Weights of a small image classifier: activation gelu, held-out accuracy 98%.
Rows from block 8 of a small image classifier, named by matrix and row number. Rows with one number belong to one neuron. Each number is 500 + 25 x the weight over its row's rms, rounded and kept within 0 to 999. All counts start at 0. Numbers have three digits each.
After each neuron's rows are labels from the 100 images, of 14976, where the neuron reaches its highest value: "responds to" is what is common among them. Only what is clearly more common there than usual is listed. The data: capsule endoscopy frames (Kvasir-Capsule). In brackets: how many of the 100.
# fc1: MLP up (model.blocks.8.mlp.fc1.weight, 576x192), inputs 0-191
# fc2: MLP down (model.blocks.8.mlp.fc2.weight, 192x576, transposed), outputs 0-191

fc1.272:452539514481514483529484497527488508487514475506502532478507550522510453515477469514463483494523476480477530473474503510477457478484489516500459465484474495514539486534505489534513522501490490511546523509496502544484461464506528545492571541531472562534449501521530528477512491453508483523520470548525471507481506513503468500509518448535489499513514479499485547479473503514506516511478481513530504525463507470476477511479528509479506496502548454497506489486518506473505537470497464524536457500506480486497479521525538515493514545556513499557490497498472514494503514520509491490
fc2.272:508519516515530479458527500473502507510522539481506472499515486487487505430462484514525543512480508524517496502481507495517510531501530452550522512495525519520507483559483504487483494503461464479508489507498481477525503508544515486517462451478480516475527488517510509459478557514472513522492523519478515399495523494502506524500485507516471495544540515536500482536449536493525518503520512507482523493488506449481506463485506483539513472463512542479479501482479502473497516504492494501493566498442451481506471489483498471513511491501484501494472506472528502487528480466534534545
responds to: finding: reduced mucosal view (42)

fc1.161:451504504489516483491504503488515490546479499490521507542470526512508506453515458509520482541481510496491504479481512508508466493477510469552513518499505500460537459468494539487437451541512467525514514494516520523502486495490521472514490505504520501507541498455514508487506491511525490502509498467481539526447509527469498499488445468517479522450503470539534461515471482548459575506544465508494515475473500506550505504515496465502516495487504484523496470519532507473459510484535462539492486527495489497494502528505510489485533525459493530522502551543512515471541511463494517487
fc2.161:488498532478523479489529467531505480536490519485504432493513523490494499544467518481481489500447509535524490521526478517509491546499476478510518482510537513498470543476539525489519485490512532486486539475492527482448506446489499524482514522534509484477486469437497522483493509509511557536517511558474511474514525513538496489446500508448507446507507479544539550504504475469519484494516539545497518531513470507492495484495460502505497524483483532480505500498451487467498485454491456457529492497500494484490490487523546469450498464510509483519469532492486492488495507492505490501
responds to: finding: foreign body (98)

fc1.35:492515549496478511502526485462479520489493515516492451514458491577508497469474503485498472495524544528525499528551514510493519453502457513497471445519439526515498466483495506521485528512517490492538519511535481460517521521480507517494536501491522515512518511501496444489459509472507475510513496521497503533490519556489472529524506500476500526524445486438478493504480525498478493510525504476480528484496498470508510480509546511552502424484528510487512495510488456479515469485509432545523475511499478501512500488507473521480514511476482470488489463480516448472514484491503512515
fc2.35:487475532477487505488499472501492523536514506477500477498460491497527514492526480491526496503480514497466580512515485445513487500467515489505501500521460540500517512480493521511488527519453451456494493513495494519546507500494536499460516470472517521486483498588477494496493540524489562508502478489519534449497508529499498512529456544465510525450488467510505519501547475498482529521466529456486515543482513494488501516514506497527514496471522517504549510552484501483478489526496435492524558499499489543484515528499520538486514450483488501531504486490506502493512488478521523468
responds to: finding: pylorus (75)

fc1.243:520491462509453512513485472515517546506471504498502530509507514564471512539489531509536521517503521508510496508529455551469491515486494493503491524467476478498508519495516507518485519505518465491493476448509456496486496483512515488526512519529484519498467515464513500467418512505487464494538484462520558541509513540494560508461466499531461483482478494495521544493506486488490505494514481539511454518509558480490515475479489490493464499495501496521463520521483509482424544507508480469496528496486503479499499455520496483508502477469463514534484528526485469472537500518481479447
fc2.243:441452473520502529517494513484548503512473476503513493504511489513507523507525509514506491485505511523483519486496518504489557494498513482500505514509550507510472544479508476539463458508479475563496507496514499487502522505499484534483528504526455501511511487446510518455510517448518532462542560528480468513482484524531502488535471501518480460530529557528517543506499471472504479528481520467542522496521483460491498489461501493523482513522536477454460523481525494536520497501537479501526553519465527539462511464530476466469472496496518532497518541514514503501521505515483496487
responds to: finding: pylorus (80)

fc1.402:476514472475467501512503467516538485485519479536491480499503515516481499524477494525453529496513504477538474507522551488481508470475503527548467497504530496483506464561489474509459513512489507500496485541493522505484525460513491504511427499429529499473480548486484472487540506472536506508502526552498508534494500490526484513462481477530470545510517538517495512480501490519487527488467493519490502455528535492533505495507494474457551481466501518509512491483542512483485509493520487485478482497530476465514496547538503560502492489549488508460469478496426512486510495476524476499
fc2.402:466477510516502486502479544507515493523553477502468526549490475494458472498443478474485491476533508465482510483512521487498510527470532518515508519491479510511505450508517479466468526510542501502494495519469469504525529508478504524529475484531500518495530529560517542452527553521509593515499490537487495480465529474471559492506512496522504491494519535511525497535525508475513477479521536526505507485533488477520513477487497487490501458456520508478520476486495530496474517510490478499485536552497473540477522534464497508464524480496512552502456481482475487501502484507497534533
responds to: finding: ulcer (100)

fc1.174:484531479511484463519531457517508510493436513458479541476502560551490508537509488508507479514520485497481503498560465528486528538480477504490520539480478535513516550469487526509523451511473454502498504483486491530477512496484465513542484483522507459535465464485495499470460539490527498517496483476557520560511529512456483510499500512497464457495478543492493484509503475470492512509498520494526496548495507476499513498509484480509508475546508479488512465471485508475476494528512524521546558495536501480516478499488472535478474490523517496465513501527487451475532517514489485502
fc2.174:462510514539470506495520507509511514469482510477502480489473516493489560513542511514456501477499536480475514482543490514536552523536469462491519527508531521493495518479525506523484464532509482537502493456512490537488502470483467533551489505510490529513495461425523535471504463517491566503483504494525500531521490517484485483514458489535480518506473530532472525476492463463505459548505532457539526534510503494485539493475501469490506489500479493465479474478517512511480470500530492512551576517491532493492507514527472516488477492506523497521479508488527500478506529528482535501
responds to: finding: blood fresh (66); finding: angiectasia (32)

fc1.169:482506504481520478508497521493509484523487479510530509526457495521531488505484479471498478522506492545493542489523521539526504498489539477528523541525486506499531494443478542458461480558542522528512507469495520465479498480525512469488479479533512486532540487475489481475538474485505497507532520485483508547441499536476519481472461515476494525463492485508545472535491489522469534460532494548504515489449527472551486493525457485496524457493505468544493504512517465472496477498517486492522493560503503517493544490493509506504522518477512552544491527510512504474531488476477511507
fc2.169:505490527472511505523523466514469496528497501461486465476489541463510479541475514493517479501473531518500530533538491515520526504491520492435508499501540528486470547503523525499506501521492510489453497498468513485488517478483528508522506507490489480509510474435503486490468497498537629539509492520495541477502508516531502504455494501465520464491499487535544523529515460474511514523493512499491495537507498509512508525543478502515533504528483468490519477517444508465511516501453462439515475486497486523487488486527526482452499482468502474475467504520484505476500470502514500503
responds to: finding: foreign body (100)

fc1.241:477482480474511515477492525536538515477491510510536488463500494510505510502498543512492501515501541526473429514456487519529479521499458497541465522504500522487473494496476506479511533501503532533482514505489523502455493513456510479508512510503527463501465480522512471493474481545515499475529494514484556535521519494492532504531517485515477522493567525486511521481471498457492505520486492455492458507464488531462475473474424524441525503505487502474539457514483466501518527511489514513515492547491435537512476499473514450530489453497507498550511490503524497488507492479513522520
fc2.241:460502484491467492463537489523497530526490500482497501503469531480481446493482505482527495506510537510510520492490531513565493488505480475485497510497507497519504506539507442547517455480499514509528512453489487457502498548484497458525486489502461517480473532482510491505515466490482573520496478484526451434503521530517499500483503494493510510499501491520529467466496541478504447521487508493501542478502515533513511518404473498514492500469467511516508499447524477518434471494492512460515479497489499532489460524548503465490490500483478495506485499527480519475503459497482509533
responds to: finding: ileocecal valve (100)

fc1.283:469490482533536474474491500532457474484507470509505488489495478528500514501507495500507541527491485471483481524497493499501524477489514499485506506533513466526521464547476460485475479480536530505481558489504538522536586461480494501520507492520517533476469507533517486489484475529533468505504522462491498522499500513524465486502516492525538516496539480495492475519463526497526522490512489489482463532472575497500498519468487494490466539492470547488506469535511495488520522518492498489510500482524512455565498481495463530498522420501555505475513487501437509484515478473520510478
fc2.283:467474506558492483456553479464538490488534519470455508446514535519540472488516531556538536506501516503499499476506485511534482474523542478497505495506501530469498499485489489512470501512513495498532445495516507517491507500497540512515491533520504487531521534517484485480503434509460478502495518503473519567535474464499529457525549516524497512489484453480504521489461533459482503512498493508545530498523472511472531523496487490488514498505473502506503464476486484525441462539512478496512487495525455509491519509501504475511461502528508497521477484461492497537512515520467475550
responds to: finding: ileocecal valve (56)

fc1.80:512513512483504502536500512507520504453483484467466494457486486498523482496489493495459454470502511488484513514519505507521524511474469512499529511490478521445507572451523537453510500510522500484467529509470477496520517523545515501455490497482508451476494516499498529431487523472504457495435510448480511540514464543477541520501491514530493527477495552520467511510499493503485531470522532453494485513496490475448504463490466509488469521490519542536479538502474516485531469518486488514500492457533463482475528496512525511471546486506512484505497500488537508540516525515482507493
fc2.80:511527509490504460516510465491528507495513491460497467500512551499471509496514462474502457502484510534526512484509524516515540492505488467493519476504504521518534524500515503520494471465527548538479501480504505530488552513514501479494474489511529521538473522460509492500497523467518499496542491466510484620513500584455502506485485502503522497488504509485494491512486490514494556453520514506495511516497459541512509504523514508517495490507526450459465454493509489505500500506515477503501449525531502484486513473485529505510487462458536522546531489479508498517550456517522477461
responds to: finding: foreign body (97)

fc1.94:491477491472548467484499510444442523515464489467498521533551461543483532499522522504486483472478501512483515523503496515503488483505499541489474530458528446514508488539491513523528499512515448500499503521500523463514484492511512478475493534492484545514490522473516468503485505525495464538517494502497495537546533525475469470514508489535502526514510452478535498546452497515468501451507507510509517487514527505481549496539510493494541485483485432478466510552500544471495509488503486489495488482533491515508505530473469466539470471532518482501520507486518484545466520526531480534
fc2.94:501478477487490504487465481495535494466524496499489506525484520480538469467539526485500471542508452532522531507493548487485506512518471485481502484479471464499529517513525517541490500539468509510434475491532519497542514504472488503458496503484505516564454525588499514465468476495491507470473476482497506534508499503504468489504478512481463510496526467533505521515487520475487419527510498499491528534497531492526492482501529512470497531490476511505549487513513483527488482506474502482500465515546492485481524511496475472489521526486493535480515526526566563529484523526504506478
responds to: finding: ileocecal valve (100)

fc1.88:494476497485515487522501513457464488499449484448504529534536477535491508505494535524563488520483545493506467525507511479506498491530542545506502524494540479500463504532489504511489465487539501491504514539477524494498470480499497485451456462509504511496489505495506460518504513515496450549539521522507503534477507500479480471485495495533499549512487465469526480530444483487509515493500520516540485483525467444495529509497443469478520497473499485477463481488513500491469503526523505527492505517513520559483520481482450460541490507502461482476560505490475505534480478522493477543
fc2.88:493504503503489484506492501481489497481557514496479500518519503509508426491508487517503548511472467535500503504479537478511480548483508491467467503515499500487507496547493501486443509507509520482455479488548524501507504469516498500490539526468464530517475489572497541491466512517489540488480478488505500557502445499498477527537472492478512495499497532510490477482518492488475385502493492491484541526490523481540480512499505504478500500483518503505531532491474494483496480495484493487475509526546522487458530546524485447474474535514483515489528488493565541510495499524478501485
responds to: finding: pylorus (48); finding: angiectasia (28)

fc1.141:489522483536466511531472506525528482483506486521463517485465512517522503468495468497475449475522563485471462510499526476504491495506519504494528525492520493504516562482524492464473495491534483507493484511496489498499538493513449490473500458465555490541462500475510528460500470477503470541465501525483491531498504527459510509498513481485514551488532497516445491515505515479520511483494501469511487461497528516486483489447466473471488531518506507492454533471511502468503469499464527532527445411537494541485502513515533488541508495490521479492513508514515528516517526541505494504
fc2.141:498496521470492479484523501479514516471481505485490464483522509480485502486504512502494508507542504509495498517508526530495508508516510500479499488488509510500496501488544512493502483503531521476488448472472470512548542522485483496500488501512514523515471525453517501517510488479492475495493497488483507738494471530482491506482504488500523542491506500511502521492490506511498499495484493513487491520507500499472494501491530493479494504484514488499479486508507508485517498504502531506459490503475510465483483485510475517507496487486486479524474488484492497497553492483521452470
responds to: finding: foreign body (59)

fc1.293:507518461490525463501487482440434505481472481486484509511498486494541492490494533534487478464459458482507517496517509516524503507516505500468493538492471543441485487496465458502524517480477482473472477534502535463493482494513469542470518471595471514491473505505505488487470447484505508497442541511524486516480492497502463466488479499490483508498487507481475474512514470470489504456475489513509485502471500471535538514477473471501508487512505466481466479507485515500488496488463497471475466490465546481482516458496517500502512562511482520491472504463500544483530470521513516460
fc2.293:491533452509517531487480515499479461493490526480497503488500524513492480478470544487484502502498473492513544471491480484570480493546491542464484452471500485452477535530474491466523505508502505474489485514502466503512479471484489487511497530505458481505487479564479512519494511496494580496528473502496484405496480466526485482507494474498474512511544490510510510515492525532521473511470480513519483491505471482553522534507470489528477499492499533559520465490483490487488478511487501499588524527501533488493518483510512488494500498518485508480512539482477526499482486566509522500
responds to: finding: lymphangiectasia (93)

fc1.104:506495505457459498531474485515534515512471487524495519526492465567479521526466530512517473515501500535513464507465483529466481506493515487531505481488461494468516483510493497509472479483512483494477510520483449533499510480516541500491499526525512496523516524478513502535485486469487473501524504456473542539509489542493563505500473514488462549502504492516514547522532488514485521501522489516491434514525553470467524491523477494474471507494526509507482518506474455491505542492476477479487505505472476475461480495521504428542523464493457527522479498542504488468555502529510478461
fc2.104:441445526490512521486466521498522505508504467533511498493531513497528490506463509480522479507495499530521475505514501473469544456555515485482510488516516510481495510477506488533515484489482471533482501478520442502500465520482554537489492543490492499500510503559511486473487515453539463474527537549479507605512459523477494480501513500491492456459507506511499524483503508458497552525451508494525508480517471462471508497465494492492482544528547526522482533476500507492476528518519485503508499502468522515509524485525460510490453504505522508517506530523484490501487491527484474485
responds to: finding: pylorus (90)

fc1.214:520514488490490505520492498515510475499483486529477489511493477470506500487525451484490523458519523493530515510534450500513504497502534494522514531488490455512510467519514456485493500489500558510511451512483493529460502484433467470493470527486494462484493500509479472523488497507547473521457463515508548526482524506526511475505463501511531500512503460490510545509527486517522481447487485471505470497558499487476451511498492516493492475523544511502578521463509446530535517488520525456479491484489507506514485509529496502493484541512506489488509524521426488515497515546566512522
fc2.214:482496509451503484492537508492487545519494438487492497487529483493471478513471507440500479528515499478476483495488532535547545465474487502496519524456484529519537474492509475495484552549504528503505497513471467472488518507440513464521479500534469507476550488549530506494502480499486583465512506471484508563458515494490475454531490524511468484445512503520518490486503515514497504523491480483502512506466488463479505463468518500523489453512497490524489502502472506511503532545502485496509522526509468548509463507526505504494478495520508512493481444482465497477523515507476527483
responds to: finding: ulcer (59); finding: ileocecal valve (28)

fc1.132:489527501492465477536526453526483531489451503499504565499544535555505521527516521510487517516519529491511504471545472551498551504477471507481503535482496511494513504470509527518509490501491472541493494469476466566504498476484490531521462531564443483498496478463474490463473528520492456527536535487522518543476510503467500503475477478519447470474459532488522523492491476488481490499510496496540485544482501481495524502505467496500500495513494485509465495477462503454455527491537488481516532504494479474498507468509474540485463499508488508505523525536514510468509509496520473494
fc2.132:483464512514494522487525517489534502496487507479526477511494523511482563496510536497491471480501539518475504488512497509537574498493498474498507514509521502483493529466502462515462498534484498533493502456537504510516537488476475522514518484525493533519513473442529530443491507504507551463523513492509505513497492494496477498525463479527484502531533504537506532505498478471477464511488537449551557533516497500520515445437504534502487489497494485461495512522537490522496503507514487478523574529474531539477506480548457485515459508499526512500475534499521502486513509534465536503
responds to: finding: blood fresh (87)

fc1.535:481502485487549521523568525474474490474497498489494476513518529522434490478506520528504515519489473500502514491542479477523508480489523484512476507516478478503481471549479483506488520529501489487550526516498485456449520512528547506510492528514534505499518489436482559514506499528499512526499490513487465538580500464449479517543491489532529500521509457498497530467484517479524522490526521503457525522498495509490513517515560492504519469521486491523510527494469500523493514469460520473505497490583532483473507458513466489502489507515490527513517498524524483474459506485490516486
fc2.535:514501512501490478469516511506481502508520476485490502525505470458484465500501535511444499535500474506513489500505550515511467486507469493540478525491530513516499487498515477510463523526481499498499464483521490483539493449485519522523490513446493518490529482431509533514514481506454460525484496461484520574491478459509489535498447510524526528458468475485490498486525495492491529496473473490492511435484500486553459515545529458516523476476486540469511471477493526483504496503487481496519534509541526504479541492465502473505467571539497510501517483527516544533520497488514512488
responds to: finding: blood fresh (100)

fc1.508:477532511484565483538530507495481493468502481483476457512475501509519453509502449501488479513557475483480529496518538510539513484491488482519521560554501511508487476468499525467470485557545538481465507502499542466506500482485525475464460485514534489517515515489517470453496519465497490506461479473463493553486509527457534512468517504502462539476476477530521476510469468541497526464529514539522497512479493463510478502488479491538524482493491502522485516498505504471520459506490522483542472515504504527483530493493544498512522524481484515531531489525547498484525495479483512489
fc2.508:476532534480512459488532495525455463526501497452446461487475521476500507523520504489491466514451510514521543503546495477511545506512529495453514484512550516512500541493513544487483487485485501493481474485467516531502516513510526479503477496512486489501497464457481501490505499458500621526535498518487550484493515499516483498497444494481521456501484492505528507526512495504465523516508494508500511544470496522491512541529478495520507494510473458453523476510449520460505526500478513459508499489515455499475498470486490484473476475473499490494478485533523498485506465502532470484
responds to: finding: foreign body (100)

fc1.528:470511489462503502504547478478507508530505472493488471471480528530476507478512469478530483501511547496542483497514508512447451460513462489554478496499453514481521468506516509520502489495512474476495490530498451478495526469502545492470503492451517504470500520543532442512480517493477490496505549527494532517496469496494492496478509510539520503490479520473506519529488537480434510476504503499490527490526497508472473466449516503493497475511537494491522480520478490490507485516513449562494492500538521479453474575511483540494518518502526484483444465471476480476488549485503503493
fc2.528:522499513489481513484513466510507501510490476497494493492513497525480482493569465495509522537502467486520552471543523454485505500476525497473497516515489466510504523476472522496501532497465496494524526492509470519549501495468523480464528497488513502484471536579511481454536544485502542514492481531483470384473493526526516534503463511460504513485518521486486515481502482479533508532508567453471483482493523473504526508485511455495524509523497501540504505519487496505481488493507515507490565494479488500516515479533494536503470483507505493549531505467478527490502488492507530472
responds to: finding: pylorus (67)

fc1.152:468492521499466528479515517550526490540487508539526482496486530484496490511540529473513498515500479505500489513499471494517508520513500517482479497486467526481484455526491486472498493507507556534526506488471477525518476527474500468520485517495480493554486487526517465530463473522508472501456466515519503535478525509512550475514517477545541501524560479492507501465492519478521518509504484490477494526505495535446500463464478490466528515512500505527545492505486405537512501501523529504481490512468481533536464485511505502546468527481468538513488504555485501522502492530557541507
fc2.152:491474487502480458477526484502459511513478523489472466487507518474498453513535511510555522521505523506494501469471535495541502481532508484491508507531519498541484507527473463518512480492537491516530504507518494462439509534490507499477517559493504507492496510468528507494489471532501584513524481471484502448493522508502497467511493525498481529498505519558512488482466569472492462514482525525479539524492532514511485507410475522488468498454466488513527465471517522524484491481520510465527514495508504537504455531533518462497513476517495521511477502515457504503483478514487480503
responds to: finding: ileocecal valve (100)

fc1.63:444514537510510509514494469537484465520481495500526503475534532519512485533507534527541492505467473487463509524448493479507475468489529516502501518506487473527520455517502462472493490483504507494448549509518523528485535535473515518500511514494519500539449470516447498500471538476480469493559506531516498521488524505501496495508555522539538496518490481514464486469487483521466537504476495484533493479493515514470523492486516490502499540486521501523487505502518460548518515503476475518544480523527468560520448487480512531542499508512499494501496532477480534502501453485491429483
fc2.63:491471474506460456487505506478499518492524513447447501489488542450520466485511470505499522514460484501498488515521528522484472531472527475508506470514544489492474502525488494515434523488493448503500517491502484515500496521488482476483484494498462524464522496489507501487469508485478501538527484486484504470502488468535463503540528467521463512539524487483550500547465489502493488497525511510550531514484522488458496474472489494481531498480485517482535485533477474526504490510507505526557483504482481457484494525502466464515534521537486505467453540480541501541523505550530574513
responds to: finding: ileocecal valve (61)

fc1.201:473455502519468482498535488561508473500508457470524508491467489458472472502498494491538443509484475479456496478478460480526506514527514502509473509522471461529501455492498486486531513510484507534514523527473502484507531519529560523505530542494524484545470500519474491476508489491513442472545510496516504512487501499447559485517508515506489514497504484530490478489462548522496485506512471487479486488524491517470523523494490484488522582504484504462527496476479468478494519491499517509533503500521464520577459513476531517524487479542466480480520502518477509532484520480514494532
fc2.201:495493487496465476490490476483487525516458535502471506480525560522526477512486488506510484505490486457520508526502482515502470513517479548464517509510528494510503492565514462502438482464520493469554533500512462484476469523515488510488514464498449462523545515469526518539465502467517502537479496496494529440552507484529475504518506482515496491547523504543545507483477545481506508494494491489507538491476514492484502483482460491485485518483481519518513464450519508498452454508491492507537470473478517478515495537489523454491504490459510518492433516479519536514523477499493519475
responds to: finding: ileocecal valve (99)

fc1.540:546481467526523530511508516439481524494514490433537537548517495488530512518485481484444521497491486481499468490514492510488475466522555512482468533508528528484471460533520470542499486493536459446530502524532510443503463497484490545489471443528449490473496505532500472524454488483516484478504504549477478537506489466505444500497521484523526479501478506499508484507477487489496495483508576496515468502489492495514495500531496491491512499501508500505477484489487507517461495486460481532514450511474557504471501494477508483481494482458519495547483490494519502518498493508519523492
fc2.540:470540476483526523499502464507510516468453513531521520511513513497491482484510548489485502522515495499502544495486480530542464503530505538466482473505462478481493530522493479521481501433480486468464503508504480475497490523513526485460476517528470517538526521519475527559495482470454608491503466479488526513512470480527495465467514501522494510488515517493536543461520507509512533502466515472489472536508485489517515504522507503547492531488516485507506479496517491479510449508468481504544504492468515503484507483504535514508498484509493523476513512462493526491444457531524521440
responds to: finding: lymphangiectasia (100)

fc1.523:524506462517511477479480502483481521510524499508523520507493475498497506487495499510545515495462473552525525473506534467507471490529513489487515505517511518555528464464482515494505534547504507437528464473537539484491488485529503472508521503513530507550510463490497487487541531469543497476521499512448475529458484525499488477484459530520461525536495528474530423528522480501480522518514478512486521507460476549561471504549483503475505502513510454508543461499512496462476506479509475492537494508476498498500453505513505530503455523464537511526481527490511485495491491490502493475
fc2.523:493527505546505511500481519488477515540493515475496499500500529483518505455462535498525492505509478498476512527491567574566465533467530493494482521501470499460520508529517503504475513521520504481454506479479501460524532534495523494485543478500529512492469471476464503489441514493548502531510497492484541472547496482508517499486528483520477508512502460524473545488531501512556485499468467492527503500510471498524532487509484491486499514550460545526511486483473508493495544495507485480528461478481501500470514476507535500507525509487516446528511487532531542476542458528488511519
responds to: finding: foreign body (49); finding: erythema (34)

fc1.87:479505461497474503531537481502488513510484505507519524505495507499465508514491558518502505495454502483463502515568514558532543530525493513524504524483528476495512510482521491494484534520501428466498464505507470494492530496449504545499485504522490512497477548472518495476499517519507494473533509526503513506523504528484512460454472496552511496483492538502498530524507484486531509491477509500511498510524490469484527489444498478471466500527556475472463507484498536474475455481470483530489498520461531496495456471493462521498459465528489478520436484484504429492485476470500485489
fc2.87:475507505507466507515503500496513501505481490486494507491485494519485526477529542532457501456489508502483525513506511503481544478490492533499489516479543458515452533488507479519470492528472509517534505513515487500513525484508499548514461492473518517520522485462505508448462500508497562502524507506445518429480495474548491492506485503533471490492511538459534519486509488498504494507497518464523587487516483476514492493465496478516529482509464480451520502451490532542492484466523498508532567542512500521455503489528516486500446545487489491486493528481550528495470517515527506473
responds to: finding: blood fresh (81)

fc1.413:496448505517549439515536453455521515540499465473507536506516451561472530489490511457499484499520441471491486482496483516476477516502505508496499535428521492545516508509530472519509491497497494521461503504489507469501498493503521508502507521500506513493497473441491476510470498525477498501499499531476504534512547498449487494506470454552464511483517432486524520520448499520465515483500525524497539510512494555498482507490535480502514510508473489479542505545503517441500508502504515536483487439516500512506503513480518497513529493481508486547522518485472511508496517529511487499
fc2.413:527465476483495493493471473505527502490526503484506500517506549495521494470515476466501463533508493517536506514489552520491518495542490520527517496483509500522507496492533488506502484497468493535473441501497495476536475535487508487501488526449516517526480496480507487496499488496521473499504512476497527653505485512445460481507491503531464555508484477507517546492488522447485465510517521515500521519500518496474505466485548524487530528524508504488553471515535493488483517495491466509481458520513487498468541529491486467519478523522490503467520538520521523508505493497476516507
responds to: finding: ileocecal valve (85)

fc1.212:483566472490487472505493537507490471497519481475510506455508520570473493471502487489494460507514503491475515468506484506476459441508485470531502472494477496516513480522483526517483506496498520472534510541493462502471497457522477512500491503545497505503529501468518480479499533505497497483471537571484526500499466523539490498525541503502513500485485492465536545525509540539528527530511502521551490499504525480460509521464533501505482451491514483457487507481508488500489463509497501458514468413485497479501478545522536493527477495477524493567517514497489536521495511509492526512
fc2.212:520514509441506522524516516489520486541482550499495509505478516517531500441499482506489471487472532490533536495491495457533524520501530505567517522502530518512483490551527505517511457471453506509493518502478481515541531512472524475495495479475532505500498503522499483497537524489490492511503493475509500371514546487510496499496501509449485481533521492488440490530512499481495496529524518504475480480491503462501511527482482505526495532491540481537476560526477515505466515510493513538532526530514497516486533491494522493498487477478520503498543502490484497478492514465522544543
responds to: finding: reduced mucosal view (89)

fc1.163:498499473496523533544469520503511455501505489504487520478494511504474483473507472497505448471553489485481499484494505469484471502490464540535477508462554495469526494517523492486497536485495505473526547515452495481481498519522504500494472538531464541485509491538533529481491495492495463498494532519470504513483505509511511509526469541512501493506523469489563471491497526508479557486493474523524536505535503478450493471493567500499466489473490512475519491454502481505497470496485478514504524464569443476482525503501509516462489532551512517573506484500481525493539518530480500483
fc2.163:494514479505505483520519506516492503551488547491481464525494488510503480463514503476491498507506508469510486517502487496492500533492532505559498502542513494523501511531516521495475505483465499486534517500491523525522522512507529518518495450505483511477525504518509468540501518480506504534499490505498504286514524500496501528502507521473491509514522501484496536487466522516511504474510484519482486483495536488524523524470462471516491491461521495497455508519492505487516517504499499530502501527497514496522471501485491460493531479502508497469495496473504483466498481507520516526
responds to: finding: ulcer (31)

fc1.231:498557504471483496518526515500497475506489521524525484533461501499524509473508537519500480516540524439511519526525518477506453473529487474483536459482477553493509485491485514467481505498470476491471528531528492513491540469496488524502471496519502503510504504492464459551530470475481458485489501503523468509482473473475482484509502446472497539462479502496496515504496553484456478512481509479550479487521481499479490517483562449457511500544490484511482461480465556494481507500499446523504495464504508511474500506507499557489513490511492544501498534508547490498520539450497476482
fc2.231:541508521500485543482507502521455509503473480491508510516511500495464501473490477473485506506532498525547552481516534491484568479487488513536515492497488517513546475519510522505521479519477490525490476514464513464518478499523485512525536545473499494417499529564539486499547543533470538488513485513514529476506490521503505491520484467464528452493493500533501519523523506456493501502489533499489489490531518490503494493487435489467503503481497506508491530455495507469484534488519498535477565520451469505491497522478442544491494543492504473506505517496502527473479504511482516445
responds to: finding: pylorus (32)

fc1.217:489511470499521529496518498520551469474522463538507484499512526484492519536474480545468537488487506459553467529531534480476515495448501535551477495515514489494481491561500462496442514502489519483498464513501492523508517457514511499495444497436533484470483517477499476461516508487506503453519486536506503536492514509511498521452491450525481525523529550527501487497502538500492506485493495508471533478528494501520500492499507519472500463463512511501522487493540500493488485472507505491501491484516511489496500557510496557523480472564480496452484492487470475475498472463536457500
fc2.217:461495518535489471513477540519494487521553482524479518527500491475463489492476473471481463459526533479476510486527530484523523517474527512495487536481484499487516449501490450457476547489539522457483497518472490510527519503483488499511456473496520501507513513544492519443499559521501583525503506519493473489483528483462518483497497526494497506466513511508514497517532512478498473472540502542484480488525455493529503468477530473512486454471522499477522468487467540484470516502481503485468508566532496524477537516490496502456509462494515510497470476502493480510488473511503557508
responds to: finding: ulcer (100)

fc1.73:498492505483528502524472504485480478492513477478486501455568562512506453509464477518499457494485482502447488472467565485446481466500491511482514478479523460519524516527487513463547519462471480524536516521520465501475472516517494517461542537508511477487485525504494505491482464495509502522494501499501522503490503470494476501522474495534495474539484461498513466542479510497472485483503481515505513462512528511496483493476518498498512500503504442490486560495533504464483443500520509489583480483526517515491485515559527472523527505523466539513515525498509517548527491480510486505
fc2.73:505495500516535473522479510492517495548488533478499476505490496512529465467517519504462525495510492485520489516482449494472500515520503524541481512510521515501521520543496475507474491472461510500507519491527530493503510505494497513499512449507476535483550458522521509498502519482493488512530475488515509340507489511493518514536508472478449475537529499497486531525482509519514512510522500529519535468484547471477476532497501508525494484473522541475510478495466491530533534513483486530505489517485470475512483492485482445467504476501512461510499485490532506481491526509526545538
responds to: finding: reduced mucosal view (35)

fc1.146:512500493467515511479497482514519500474482479523504489538484487468451489518520489518475524488503514478535473524539515518483491482489442483540478506484486476465532496526521476485471534445524530478519506496504483521513508468503523431516446528484515470477494507486477499519476523483495514499476446519511497524500526461501521439476526496505498515497550518538535507500544536525485496464492502513448474457484500497509502516472473489489491487504486506529548494517551486507553507496485551508494480475551487510500470524542496520479444473518501496462520493500424508492516472524519524501
fc2.146:475508532481507473493527513497489511469504499543491486514514484507455486482481541477502485537528508489481509510496502480512529523490529506474467486483509501535481495505502461495481511503525537476481494515521485496490515526507495480513491486524539484528516504557525520502512498527488644496492519503488507420482523496504510549506481501504506484454502529469518478475490503502514451525496529510482508492532469493508509490487522547505533431468490497529486499485477498459473509487455488464484532496508525536496517474528505544447513455506504510495487471508490458491477532514470508478
responds to: finding: ulcer (99)